A small audio frame classifier, trained from scratch.
Model: 12.3M parameters, norm layernorm, activation gelu, moe top_k, layers 10.
Training: muon at rate 0.004, batches of 48, held-out accuracy 99%.
Rows from block 7 of a small audio frame classifier, named by matrix and row number. Rows with one number within an expert belong to one neuron, the router's apart. Each number is 128 + 24 x the weight over its row's rms, rounded and kept within 0 to 255. All counts start at 0. Numbers have three digits each.
Before each expert's rows are labels from the 100 clips, of 14976, where the router gives the expert most weight on average: "peak on" is the class under the peak. Only what is clearly more common there than usual is listed. The data: synthesized solo parts of chorales (CocoChorales). In brackets: how many of the 100, against the usual share in percent.
# router: router (model.blocks.7.mlp.router.weight, 4x320, trained with AdamW), inputs 0-319
# up: expert up (model.blocks.7.mlp.up, 4x320x320), inputs 0-319
# down: expert down (model.blocks.7.mlp.down, 4x320x320, transposed), outputs 0-319

# expert 0
peak on: A4 (97 vs 3.5)
router.0:136151149140117129144169165129097144107121151099146172092098152120114150132115159136131108170098098128153149123133145115144140107141127093121144147096158123135151143105124129140118139132158099143131158166092106125112135113145136091120152155144138133087141185166145117109093180133088147083159102161124126133120162163139098147136080137115128132155142167127117131098143165097088111194138102127091096126140133134115121112119097108108116133130118153139110137087086151121161113119128125140143128112144120099132140140166112143169112115117176112144130092097160115129135168077133102157097109087153115116103121112104163126108115128123145085084092139119127140144176156182100157125133194140121071180112113129125105145071132128114145152171145098122106079121133121096109117081125160140097168114112176117171125135131118126157121135140124116129129161170128088138108131099122128133103147127143162141154157127154100124127126137087113057151107106117114099139126146110129113122160
up.2:084156124150108124104151083152119120188123109153087098106137089136079152114132137172106157122130134147113109149122147098152125108126197102110122178122108128142118142108116138154120097103105107172109113106121159093084099126141124158115100115149126134124149164124146123119154101135108102103178109128153115115141100105140162125158129144141120130117116160129141135135115106095105172139110161148181169159168098144143160103132121141130138153096119082122139188121100130168077146151148136124129154134120133124146125170129139155109109159100100149094135117155133084157136141140095153113175153138111136135123124169071137140094111114137107099076120123143127115140122160114137141155149142183110106093085147147128111121134117077111181095127126172159099095113160107099135161074085129117098129092127095148137096118133110140144109120081096126163134115117103124112131103122142147142113114162126136119147146141134121134079117142102134117153128146084116130164135145079136115133154
down.2:163104142114141110166129113159143130118125157149154160133145130152104136143129161111134136120093090127146147145139160112086133112105132148127128141146113125151129138101120151093125133155108062083117127163153167153119141094138119147138196139110119132141142103105144127117097135150143127097156099132134102089163156144142124153116131130139123135105163140146124168116149120168146120167135108078062098150109096101129119105081145140113116117114136116127127121121131153116158121077094134137139119149112126127104136118116124122113112102136125145128121124128133153076122123100066050133115138124158128140129184095125118152112113152131127153093165113138126120129149138131142122125092189164151161152140153054132141132114111155101146135123122118129122131148106133117121109167127126133109107152082163121149151143115138112138087144142121121049106152098146094158082145118162158106113116099187078121098086121127121143194151118138139152122106117140084096083145085143109118163104
up.3:119134130111081139139120080122110131122150135119137140120134135098114172123113099156108125115103132133146086118155131125112128135143139118120060084120123114131133095126125138113093131142146129183149147127152146172126117111128117171115126137130123160137151088110136173128155070101106128142131125130114144092147152129132119162157142118163098128120134114126158103122107144046131157130138096103147099073143127127165133087123101119153140112131129116149085127180071097165102138093135131153149130119123135171139114157118135140117116090150161115130119144155188126130151094140121117155087134128152125136107183125108117140130122080144163140130117139133156109094134096142161154127154101171105126135150125167134118127120084091085105089106125156127105128138094158158139122175086110108143133143097139102090152128105166125146131140107144156154118109130134189141129100131137125140139080122113132124111122091132141120189194146116108115150105085141199147180147139136122122117089
down.3:111135135154169132130131136141093135123152125117150149143131117142120111104125114120128141084124152125108119078119140128118112027137131129072120125108137104107130157144163164082135097116123109112129115130129128071127122165190145168110151146134116125139115141094127091100104125114115139114119135129103131146116077140139128155124149132140121091145058170118127199109114145187159198158124120146085156131144139121112151112148125144121135091128129116133153133133199173088141111115115145130105134133117137114156149115125136135127109132136126161126117114148106158132128169115157093141138155121148159101133094107174148128098123135106084142129146138125117112127097138140119162125159160081135133112150120087107117079129132137162183130127130159102137151154155108136137147125122154105119132124107148129129185130195133097109104133197148149068116109135135116129166175129114112113124114132096142110183111138105124130144149133100160108102132156124143108107116092150148143104147
up.4:166116127136109124106114103101119117099120155147133142146113136124132152139189139119136143093158115156127169088105135093085105126135108135140103155140149135126121159157116116130130130123134154184124136084116108150151125140114135119075118120119093113112113144121121165089141186163112117104186129113115164101141128116117141154191103187106134190126122134158099084112151107127080149087125110145138084119171124092092123103119130151113144113126134076129115120125087105159159148118127126142158141088125122137137154147104158099070104144147129086132120108132110124123151117116153154121146105149138137118132101068124103114144119125129144132133122101071151134137177111137161169150129149165154137138115113113144125134101140092083159140133129118147121109101123144113141128168194154142139084101133144104131128141078129170152135144104121129100170163137128120114075126174147129151097144130162114162151124149058119122138135161108133132148105134114140125126120137066122157109122
down.4:166119149176161125095160107098087136150122117126138087122175126126124172139073117159120135133105127119097125103119104124197155115119150118115128165131139163127103167098136109136129138107067135118183092120125091117097115101099135143152140076139144146125162166075131115167152123177163137088111140109150141178109163130141139130126124131126083109126112124137127157106095129198105097130149148056128109108126134126144114116118152172128129109145136127143131109127148146135120145108083132133085104147124139121134118106161122169116104071136111093118106152135131106158124137118081110134103155151102151116125095138149107146128108130140098131145152117144109138071196134129121124140207088109147159115119150146110101129127128093168137136134094117118129110144137146106161126129127115133111111124115111094133127156162102130125075115112132128150146099119118095173139119107094127136139085151114183154103167140149126130137144104155144120116134151144144171101123109146130142139113
up.5:130140113144106098130179120126116164118118148149108088134071137123129165151161131104122161115111141145132144107127183160123153101149114125152131154084112162146127102105162122159108105100127107104067143133118111140140104133120138107139042082123127080081100129111123155145141192118162134145144115138100117102147131108138110127095132127123147135131130134117169104140143133130113151169136127132142125145177126116119147098148126105127112085135135128133167138158082096133128121132162139146174086136147120132145125161162123100069062135129157100155099177120149126159141176139137156144102121134076134149109176133163144121128136104112137138098123104125136144139131153103157172136185106135144123148122138044135102106132189128144154130097104137137107113128145115128094136108133140147162112139140110110094092114142085126121126130135098075072116107131137141148149138116086103097111121157094176126141119165157137121098106112104145120146129110122131128129098129122140121130113
down.5:115117122142105159136119136122093087098143146117141131134112126140127166122065172125123140106131090114097105134194105161175135164119128112118141114167153135110112148137128150136127159150098112140123164115153105157115192103135128089124097123153096142156124097102133138091069157158120134082150139154146118187124143130149135150157128128122118123158117137137125137177106122144123108132101150158063159099132138121120117133103119131131107131131133135124138132129165186195102106114146162102108105114125120121137115134151141105109157097100155113132121125135126137149149089145103117184127097121154114132150118172161130092114118107075160115087098147135115125156080141144136117146160155159071142085193137168141117106149133138150113127116090113105120129129139126134126119110125105143093125122084113140105159126132108113131138109085093134186122178095148145105124105168163140168124166146147110135162183128142105146122131103144129144150148127120135142116156129069098140122114

# expert 2
peak on: silence (75 vs 12.1)
router.2:153134112178154164145076130111148120089094137126121112164137079156116131092107082139128110110163175117139127123112173117086102128156097111155111147105130118118148124116141112142079125091114146133121121108134148127137097126101128131103145119125123130086114125106099119109155092099168121155083146122119130179136081134152112158097134106106116126137110092129111097134121101132167175127101113133135140113117153156136170182159118127102159074106137148123129110137136082097102132081153134100134106148133148121091105124081178130130101094160105124140122188128092141157148111129107125162126176145110123142138154077132098124112137123097134121156118121128097125099083114109123085114092104133116130126113139137115154096136134134174132132160114164129098139126079098152145136146130132112188141102118089135080124083131147108091112142100084134075125125111126138124099162124085113112155152104101134139099104105098128107117115102134101126110153095139096125143117118195140136140122
up.2:167117125123110094163144099150127108122111156134142080113128104101102143105100104113155112143075127132146128136120099089115117109154076122137154139094152120125111145121127079142126168106150151157143125120146102087129142141116072112079165116155174120132111187096148137140115107170128082151170099177163148131117132094110141160118089120169134134156128150164141121072138131156138105153151147141148108116109120144096163148105164140136116070125161095118164099091129152113098154145117133107120180123135162136173095162116106104158147137096116108095132142117139091102103135104128102087128134159143119127102113122132120117160145110131127148095149148135109167186152129155148142107142107126137166148131119071119167154090101129137142111117169086131113096108172153127130116119144149149129136141101156132160115105135101149180147149123120131105130087141118149088130126136173132092116131109146120112116142142129084119176145090147109107146108116143150135139149137126091147155110
down.2:155124141152145180067150119156110135117084174128127128125089123158104118112145134078108135139099150127119147123109111123132083150140115123136135079156151133101130120142121088100144154139131128126112162145125147161128149093127093079115163145140146146092110152111148133118123119151101127091143133151130136140108141113160142118159117126114122141144053183129125100099121142152088165090140105203155130143143105139119138130122128145126146102136157130148150104121144074186112166087116123149148099149128125124143152104138132119093111097105109116140119110118157127111139219101122164151127076123094122126150135112099115136135085079156098088104093120113135117190131132147115158080159086150180130154161139084102116154110144155099133122128164144147135125165168111109124134099109108155091147159149139143110140118148140095132114149109125137122138169102159117127118108100175139146108114129105109139170097128112133133139162159143147136132116131139110156126123176110126140139129
up.3:137143141127112178175087136133114113099104176135126144152152100120114110166165121138118146114133093131130115152158121126162107138126113123103069137085138143127137148145113135101122108115084157126123147176130199094141144081128156127166081125143145110127202127134117130140133105135102103144134127153122083183107139073147138115166133155116107134132155130163121104107095109134081097117113102138086115095134146156177125100139133135128139130150117156154100152135126123072117112145090096132119139115109144132144119140146156147138108132115117167140067113140162127113129152139114144109091093103113131131130121134119108107129186077137133144133112109118154117125122148131153081151096092097124122101121149175107089122164110146156133160116117110152158143137130089145129161162108119149115057126138168140112130133136142106085142111140108165121116155129110132095151116180114124115120139139139114103173117153113094119168073142139133120171142121162121092107074115114150137133133
down.3:062153120102127194158143140121106145124146100099133151124100136129146075117091124108115138169103159111121148108112119131120137133131123155150143134157101107169145130126122177149130169124101111116123146136125146167150122146157150110114133084120083122126114111106124115119111105077149154134119145126130133066130107136104130135117131143123174120118175129121108107189139106181167086132134120134121158105139162133153127110127148152130120137096124089111123145112138167175111125148151106112145062168120142143117157137143137098131139128113070129142133108120135132121121074119141131114115149154154157117114130155114159159135094195125146109161102129114113126131159130122113103117165112097102113121066142117162107125111127157148139143151100092148116125172133141137112117109135145151060125102091135124148112145149111126103137095085145160120137142110113147147114108139187101170182067113113142110127113124104149141093120103144104135118093155106166112140176119062113121146132
up.4:131118122125117132101119115145136157111125116153155121146157124179118134129101108098146099117132113110133108129116113126175116122073100101150094132133115129139148132160117142134144117167142159152143154125146092117148111167123101128155122134134122163137130102157135130116153150148179119174174101165102140122108119154142131091148132123119119121096072111117128159149088110079114122114127099146108157133121142095127196122140123180156143153109151100111114130124099126111118136143117118158172150133114137149106104120132112142114077143129131117112147105136135147125128128121122143137144135105108132164164093126160155179114071115176114155138163178131137106130100115102130134131086085123123118113099124120110147132139143137098134136120114094174088153152111136163121132098173098114117131129081121105108158116073123131125141155156160122103106158125094163131132076140067117141130125069107058097139118129110085131138122156128171080116141106132091145119181191141139192129104
down.4:149104115188114105149138109125140136154127135162101127101151119139139115137119129124123133140088157122121133137133151129068170185106129118132107183134124143095122126094135145086141113119137181119125121134102112149147118161100169116126083115122106185156155107153121147145162118142151130142137159131112135126144121113111113116089137125125092132122117126138138119146137144088149100135125177127103140140130146140129123140153136097130116152141120118103107127105103116110112134141105104124106076141115143116137138117146136114131128160150109143128127145163110130125136146132179147085175113128111167138123118106168140170112124109071162176139126133127117152087109160127156145080138120114146100106152105143092120120097124121120137115118120115132145136182120139130144104130145107119139109118097103129141153116155134206157144101169164121095127133108166121128097104114143141135117108181135114120163173142123134130188127084141126140109171102143152123109088158255115110119116
up.5:148094134139132154136130116147139155140146108168119114125138142171124165094135102129118131098134118151179129116158132097119135110113111145131123139140155120131097109113134116104130150160129118174140070132140137081169142120095097162122141111139123149159143129138131126167172132108110103136147143138117112152095119061105154130190129123149145117119122135130110181125162132133125098121113131125143123116112142162087102121084121118100120101119120124138153148152157157096122096159121142079084119093128112133094073130125091181112154128093169141164146096098118105143123098110116116114157152132140106111120153162173168110144125135128112168019113092152132109090099112112163142137144170150111077139109107180113135099138112097094132112114140155139124142120149140193129113153136120158187075136132156121137148121171172136131126117136149160113123104150135100136117147120117119143141133156156133115132123111132108140120127159107118090105111127132081154147126137081134152090147
down.5:139149110086129130141121135147112127162126142132131171124153126064151106158150119131124121150062129130133128104075146129097141144118103120138123123126126122139114107125136113120127184128094115140199126124128121150118137111110114122146092169093136096109124133155123154116111118092099118133118086117118145146111101142094179142132128136138134089117132128117125094122164183103129162136149128081146114141154104137133129147064107119127123123141110115121140133136122105168118140106150130131112087116122129133118110135081141124125151080107193136134137126134130136111135061122108124129133175122069128114138106110168114081132141096161122126148134090128134134116165137137105156126157097112096135115120117214132190100136133147149093125115123107119126107065122120128124094133114147145142121088174131084127139137207142147126110119143143117148134065143094102138108091131133134170185123135157146145153130103123140141141134183142164152122150103109066121180142126132142112136130

# expert 3
peak on: D#5 (39 vs 3.3); E5 (32 vs 2.9)
router.3:135148124102118144150159125155127132139128140114091121115132112095179145136098160130134152151142120140114166111145078154130146121137109141121146127122141136108075101147136170090160084155113116108130112106142126147139117109132144158166136145143116143174078089101151164167100110133106158112092156102145141114167112114128149114083115148114088119096136168131100167140162131172171116079118086129156171136147107123146115119116128162090076172135148084082154115153186155117108108131113093147114146125125138156104139099139106104112145137123137125130095080156124137142150105139123101132155155174177161103116134145109158132138118128146121123146108110149140156123145074098121125101129134170129128092180104114141113139107148111111130103105097106139136148108147100151121117155142134128102108126193112167097164158123155128083100117124147139140150137105154156155126124138145144150157138134119127110138119138125156145170117096118201200129110115077127149132115122097144128113119
up.2:132135093116154132149092097152130090127135132146150121143128126144108133130116112113120128068098144116127081088113092148164140135130115108094155094147142127145117118137103128125146147164110109115104137125116138157138170135136119140173036120141115182148117139150115142147100125123136105113097151106141138157143116110142107050117133122125109169129164152110105134148122136122135108105115145104149133160112114097089124146126203225162134147138149150156083141134135131204132136174103108113129185120146158135115150169135126086116128142115089132119138129154109141155111133132122118165123103132135143114137110110107094101169151138113094126100151110138135101126120136144133121120113111104107137133133133105154114194151106136117063151102141163105155149129124138125157123140135095105121096151143093116127122132131106136149123125134116121167105041116158133137163129101160130152102170158141141123107128054166155135104109120138118131134105138103104131119134144139143120123117
down.2:097135154149123132058142148128114143101119111130114148132105127138125092123109125145130132167150114127177147202146152133116114146141141142148121128092136142123130111132137156156139101131194142098142113108129134090134108172112113086124228130153128086090129137097125112125147128123082120141133090130130161125110129128106165040121131117121114118099093113124136079086133143122117143167139124171071123140118139117127125126141125027118140118127121145126136134119148147047140135130129112140164112137110120145129113139154094184132133120145147123117134118126128131138127084125181114084161133134130089121130134125129130128121123096096142118120121134136108118114121118135108160115129146150146083139145164139142143122101128134153096113122128087156129130106162131136136118129125126130108132117089157149128124121143144137121137140167139136092134224141096139111102138159105119053157077109100071135141136159124122121122152106116111133131139133135168140120163109128108149150136
up.3:158144107155116125141073124140081076137134121146130116128116127103159133150118132135128107150122142134094088105154174158093145136126144131088101146166141153105131117120137151119110135145105134130150101170121127140145154095120149114097089129097138182163123151124104128147115136089149119153115091134128107126100098159130110134171201122115197102138118097140156170114131128109141119121120146104159150119105128138119149077165117113127134147115143124122123116163100115193112157114135154154115142111130124118104137113166134125121158121113084113089103146113133107172099122136143113133153108127109132137138119087104149116149131126143118133131112123120164167096106129132112156116096104118144155114136125124154114100129122148135107104157142155113153105164138140109116108135158040127142110162123138090126137082122152130154118152108137126131147107110063133111051111091145148081184134106174109138117133114112143136087169118150137118138095126149224118118152121078119119138132
down.3:117090131151111115126153128126150176125174092123140131128153129110127107119145144125106123144111108124160141134130114133158148094132095100154136118145117133175106155122136112130106092145154139145129155093108144172122117133079122139111205121126151158126123136114129131126147144175131141127135197132131121162129140118136094122120142114141103155105133157135134095188141139122148161140121089141114121148110171154129112125137107145124120098115128120109116126114122151095129130133128142125073131132152099165121150137134132152109094148150178127126129117123130152121133087135138114173150162129156126121125160176118126166129130181125195134124116118111118109123138150127155127152212118163146135114093118150100126201136138147115119106151123136127116122160152140131135107118154201104091137105091132136143146119129132129131117088136120137130112174138204136112226129140068129132106117162078164123121157130134119119132157147117146117121174104147067101146089150152096129107151
up.4:109165122110138134141098120128128172094130099102144137153153144098085133117190162162132144129131124148134127109146109129151115109133109106160157134130130100133100116118111163105136102130133138128129130155136114140133132163106162124134127105114146122105141103119118120093136085089141155181125098152126089134092111127124156124115148115124143116166147108128152101156121140136117138136153133131143176135092145159128150173115112179096146068122146114097161130113122095160113123058133131121160055107125129145153143128092143149113056072122134129138125181137113107136157162106136195124094127140157118177136099117171168146124098109130112144156116141136107115132087133101135157144096163095160130138146139142137148148132100136147117187144152102132126133158151156136169075100131082120137136117130143085135146083085146115087115119117112133134115108157114135132122132104104148120151142127116132142128146105104129147124095146128134164126103176133134130132097218132075123107107
down.4:147139118143123113112122140186110089167109108129153144117110125208133130059106091127118132142084085128125129133152141120057191115125157128131125123135138116141115135106138134109120080108088037179109104128130100104156109074109112130120106136138156120163079119148130145095115144120121116080122118135117129109144193140170117133125124122137102148124148128124127119136203175106165131131123148128153127150088126129113115130103147110118116113116132140127125106125160133100153123186114143148094158112127099118104150105137116116153120156126114134134120107111128107144115073145130151171138143127103103121116127157128117132120154098166139110156135084119119131181151137141115147109163121146104133101110113106107113147119118136108130087160103146176120154122151138101116142148141173131130138121142107131129106165185150119142130117145148095086132160131112119097174157143114116127084156191150130126108112157123118137107124131095130138104111093106084143182151126127141141115126
up.5:106126110144112134095136134147157097103121110093112143118132133101117154099147148114151158120138102113151115103153131133204115134139089103148096140099173132152099155125101113111121152123103099125131149143178111122121127150109132165128080092128125134122095179096085151142148120143079145116076120125106097106124090120181106186156106124100131126119157097127124153167089112081087095151131113186165130112170117167175149136172115133105121143158117077140144118127089106126127115109085141146144139105114129149144118123136131112110097140160151135139148130094146129133149149128128126129104124115147117071133119146123175152150123156144150117140135106124122154149190077145099158130123089133170165136138147131132130118140117154109124167126087125135135121120161134118123126132105133117146178149148151118140141135082143116149139114147119165064142120114099150110116110105091115112069155155146107142130149135162121120116155139155086107134114128128093114172132083187125120096134
down.5:141096130119152147111120142106089079111137156128103135117129124138112109116232094113135135145136095142087113135131108106183118145141130143148118143092137124150117114052124063107120140124139098114181105117138138148131129081094139154148141158114105141140126134075123148120097122195107124125144134133135129147133074135058108113131136124103132111145181100133118118102107133084129111138124153065152100106168142125113151117115141129144111168120140138117156100131081120104130112140089141115124097130133109122130090159125118100133127139164107115131124137141127106170120112111195152104089196138094149142103106160115112126147141164144143107125115133147095141080144159116139142169123134168133139093124132061112138125119116147116113147126171145147120143136106144140114138124127160114077138100164167128145130131119140102120097086159121133131143133115157110132123134108102106117138162100135089108156128143137113133131138108142135093127123095112107135091159108070114136158134

# expert 1
peak on: F4 (75 vs 3.3)
router.1:106084100095159111110128118107133142147125128136141109135153176130081093174146110153117122093092122105119084161135110161121114145108151153120110115167073133132150153149151127154136169127145124133117107137148141154135147138167141130101099110095100105150154093127123081163139126106135122123120090148131127138135147121097124129144177150129161145130143083104156140172105136113133120112097185103127112152104098098126125139099199137193154134130097101154095126154120111170136164166143153140142117145098137136154136157105135138137162144082112145108146154148140110097072115130121156096129090112100097128125101146141090122139139148157110150144181118105146109127097124099140138122134110114138166117100100096114134132184127152143079119128148162085152138160139163131146110135102147135099119169126105092125103133132122125169159148107141119163125090122095122136169132181133134150093129154128106165097134114117129145092134167145108132131132159171142113109161081132127099172107
up.2:092130094138084106163143121149122138147104166152130125121128130125148142074162149162131157140113149121125130072164150146130124114129130102121172158138099088134133136082159137146134131152117109122121142138137122128175110117134136063170041099103110105147157126116176135124125113163109141127156159145103172141146117095111133095162165137100101106146072144121097101126131108124169171127114138143162142136138145161094117091106113109159151121147110162167125109136100089110139105100114128166098173120160143104130158110123113133161136155144092131144130159128127113109131150139124123139114116150097121126145121153162157161113096105111119141152122148122130175158114131160135160154108164117133152102091094105140127111098118119100108149077194134159144124129143111109127110096156093097110091097130131114117148126169125119090127143147123084103123088103112100146129121123073121158136130116158211088132132152126110123104099140112137159132136149126093141115142139110103122104119
down.2:155131128140150161107107125065132154107128122127123110119167130102157059091063080110150123145156127118205144140072095127132143127102133123080110120073108138114133137171104127161136143097123101132125099134139131129111143149108097116147212101135128131095097120113117089073126135124099117141113138115130129135150073124117107103102120126129093112115122141120132104119117115094166085093134089169149114104110162130108141116136139142143123094110120131137116135158154125151134157128093127123175104124140107091120144131121086191128108089143178135135121134122149149159113114119161135086125108165157145122107164102140084132100104127119134107114155143142151144151153119128112151158179130152183143135120193182172108136155123120100132145127080142143136140125092122130131114131114156164114141116114126142118124135120104149136109133155105120137119179106154125114143150157135154109130151106121121147138140163120118115144109098122107138144091167124088137159081156146108113117135
up.3:151151125124133130158120110164100161142140140148116132124140117100095167136165122182107095190130139122110156123141145110125133098120108121142132107136143137106101100092120115077149095179136113115130136153137152128130159134130080127095161147140113136129124161141138171095143179182142171141126116148159118130125154101155108177120129105167105148172122098138105133145139146135147111093109106162141156143100142132111113162100139141127112147118174122131146146138148109130135126082128160085130114103108125163122124101140182137140146116113110109193112123131157093129097127105140164130130132121114111155114129079118094088140070080130120135130135127120084153124124116118126110171083191156177100140105139154133141122119112089124126107061128132118107123137118119117160113106093121105152120114113127139103106126104130132121148164145140119143120142087204123151111133080123144056130063131106110098113144122129115157107103098177139133134148122122150131135135159114109156094105
down.3:115136143148091146151154142139185136112160125142121114139125121132123090132183146154125121108104140104138127098142108141148128132100156143120099134126132138130118121165147145136120070140140131123091156147118128154095144121140123169144132104111134114134087123098134107121133119094143129143116126139134120111114070146160120123128145134126108106119132125153119024116131146129119184120128106106083128142130118123115128127146124090129123083128138153126133137107144183128136140140151139129118192132119128146118117138093104125142113109116169137137125101123132135154165105145178113165149204104187128127133121189111133163113131112123128127140128146167144103161094111123112077120154083152152119108162120119160113125111148150105062153142115092164118117128139091113083166125143145138108109130093114102126106114084097106119105097109118113085116234139157084121101152145104127147125132143088144099166150138103096126118118128131157151117090147115119080107149126182126135137134
up.4:201144135140090139106125112092117147129148138107156119106130128094130108148181088091116132112108170165072123120172165106128160103168132170102150135160097119149163122113152110121133186117170147157145129135138174144113128121096172110116095121111121095112165170154132109084147110093095109097147121138137151147141138126135111122113154099118117099148165103134157174130103137129076145120141102140099123143112155109116145090157123138089097137119104119153118131132139106106137138129108121103118107153147134122146140173086066086108118140151153154108164158183130167125130108149121129136123123132088135158125111096088118134129101114138100139130158116127132108170123129141134122107136131145158138149126147146125165119118144124124144100143086114123127132149116106126161132116154102116124112151099132149097134078106048166150106132155123124124121121168058119179087121161151145140132157124089090158122150120154125122113097068117103112144141116125163119106142114137152152129125
down.4:128130152161088127128137151145162097140151168163120149123123122127115095113106137139120124096150129109149128136098131139168112144130128146187151115145124132146141126157103125098130101111100086082140138126135144164120127169151092158110182131156128145153134128126139108133132111211118120145144128140127148114138129125111119097123116144136108174153157130105148078178174156078120129107116134098082141126121097147127107115126139133120141165120157153127123125136129177192119137131125150109097190106120106111122157138152140106139122125121123138131124081119109123115139129130159095143164176111061112107127147141090149111140150113188101108111124127119098154074105115130096081131164116130177124106070106126137157142116115138097146137142144159159130125089180123132141089120137137121163109122141132112131120107095154134126105137123133141089123124115216095095173145130150127172130123096140102088154152127135112119122125161133115118137103192108100084106132149127145118094137
up.5:109127123134089107111156086125119151118112150159149162138118196081133119144147132146106140072108149111063097089128137139130123130088167099138163153156157158130116128113124136159157105110148119137143143104114132057103137135119134127102108111109117152141161110114124076130115100122163124145130158132159138125090124109145144141123150123150166142126153143161144097172096110109089156157110115117125142112118118126140120095139116104120127156144097120133175117182106141126124143144126165125125101132099120098137144107143162103109095119099122155135123184089126167171106117128123137157140129146108111117138106186177133140119141116101115165095096119096123124128136099147141138120132154106121127136148148109104128146097082207108167119093106087126076150141107126146100127102123117131122114163120118131124144116115081138162111136125133150082135103095149125081133151117116132140125148159130082112110156168111144134118131167113149132139122204142109133139145202117165140102114
down.5:103083123118144107165105107153101155127092125114148119151090118100107100120155119155121140106091136136149141153116122121164162113129133141135117111103124158153134125154131124138131154104111129103090129165133137125136105080128122154139169159153116076144118169089123149130080126107193130095132062135127113153111095117142126128141133137137100119115166085120128184140108124184143086163121163141095099082131089124134123122133137087109133100155128117122132147091122074115135129122109123111114145133117133090144118136139155142141136216122132108107131195129144146170124127123138124076117122152136133121128124126141118130147178170138164115088102143123175140116153132140118126118122059100078113117139121166198083152166133128124105138115133105102111116085089118107119127113118136133128119101148118136123165149120113156093147181127148115129144084106113157124133146127135130151098151117099101130119145139136101103116141111103136144125110109115061152078131138100119107085138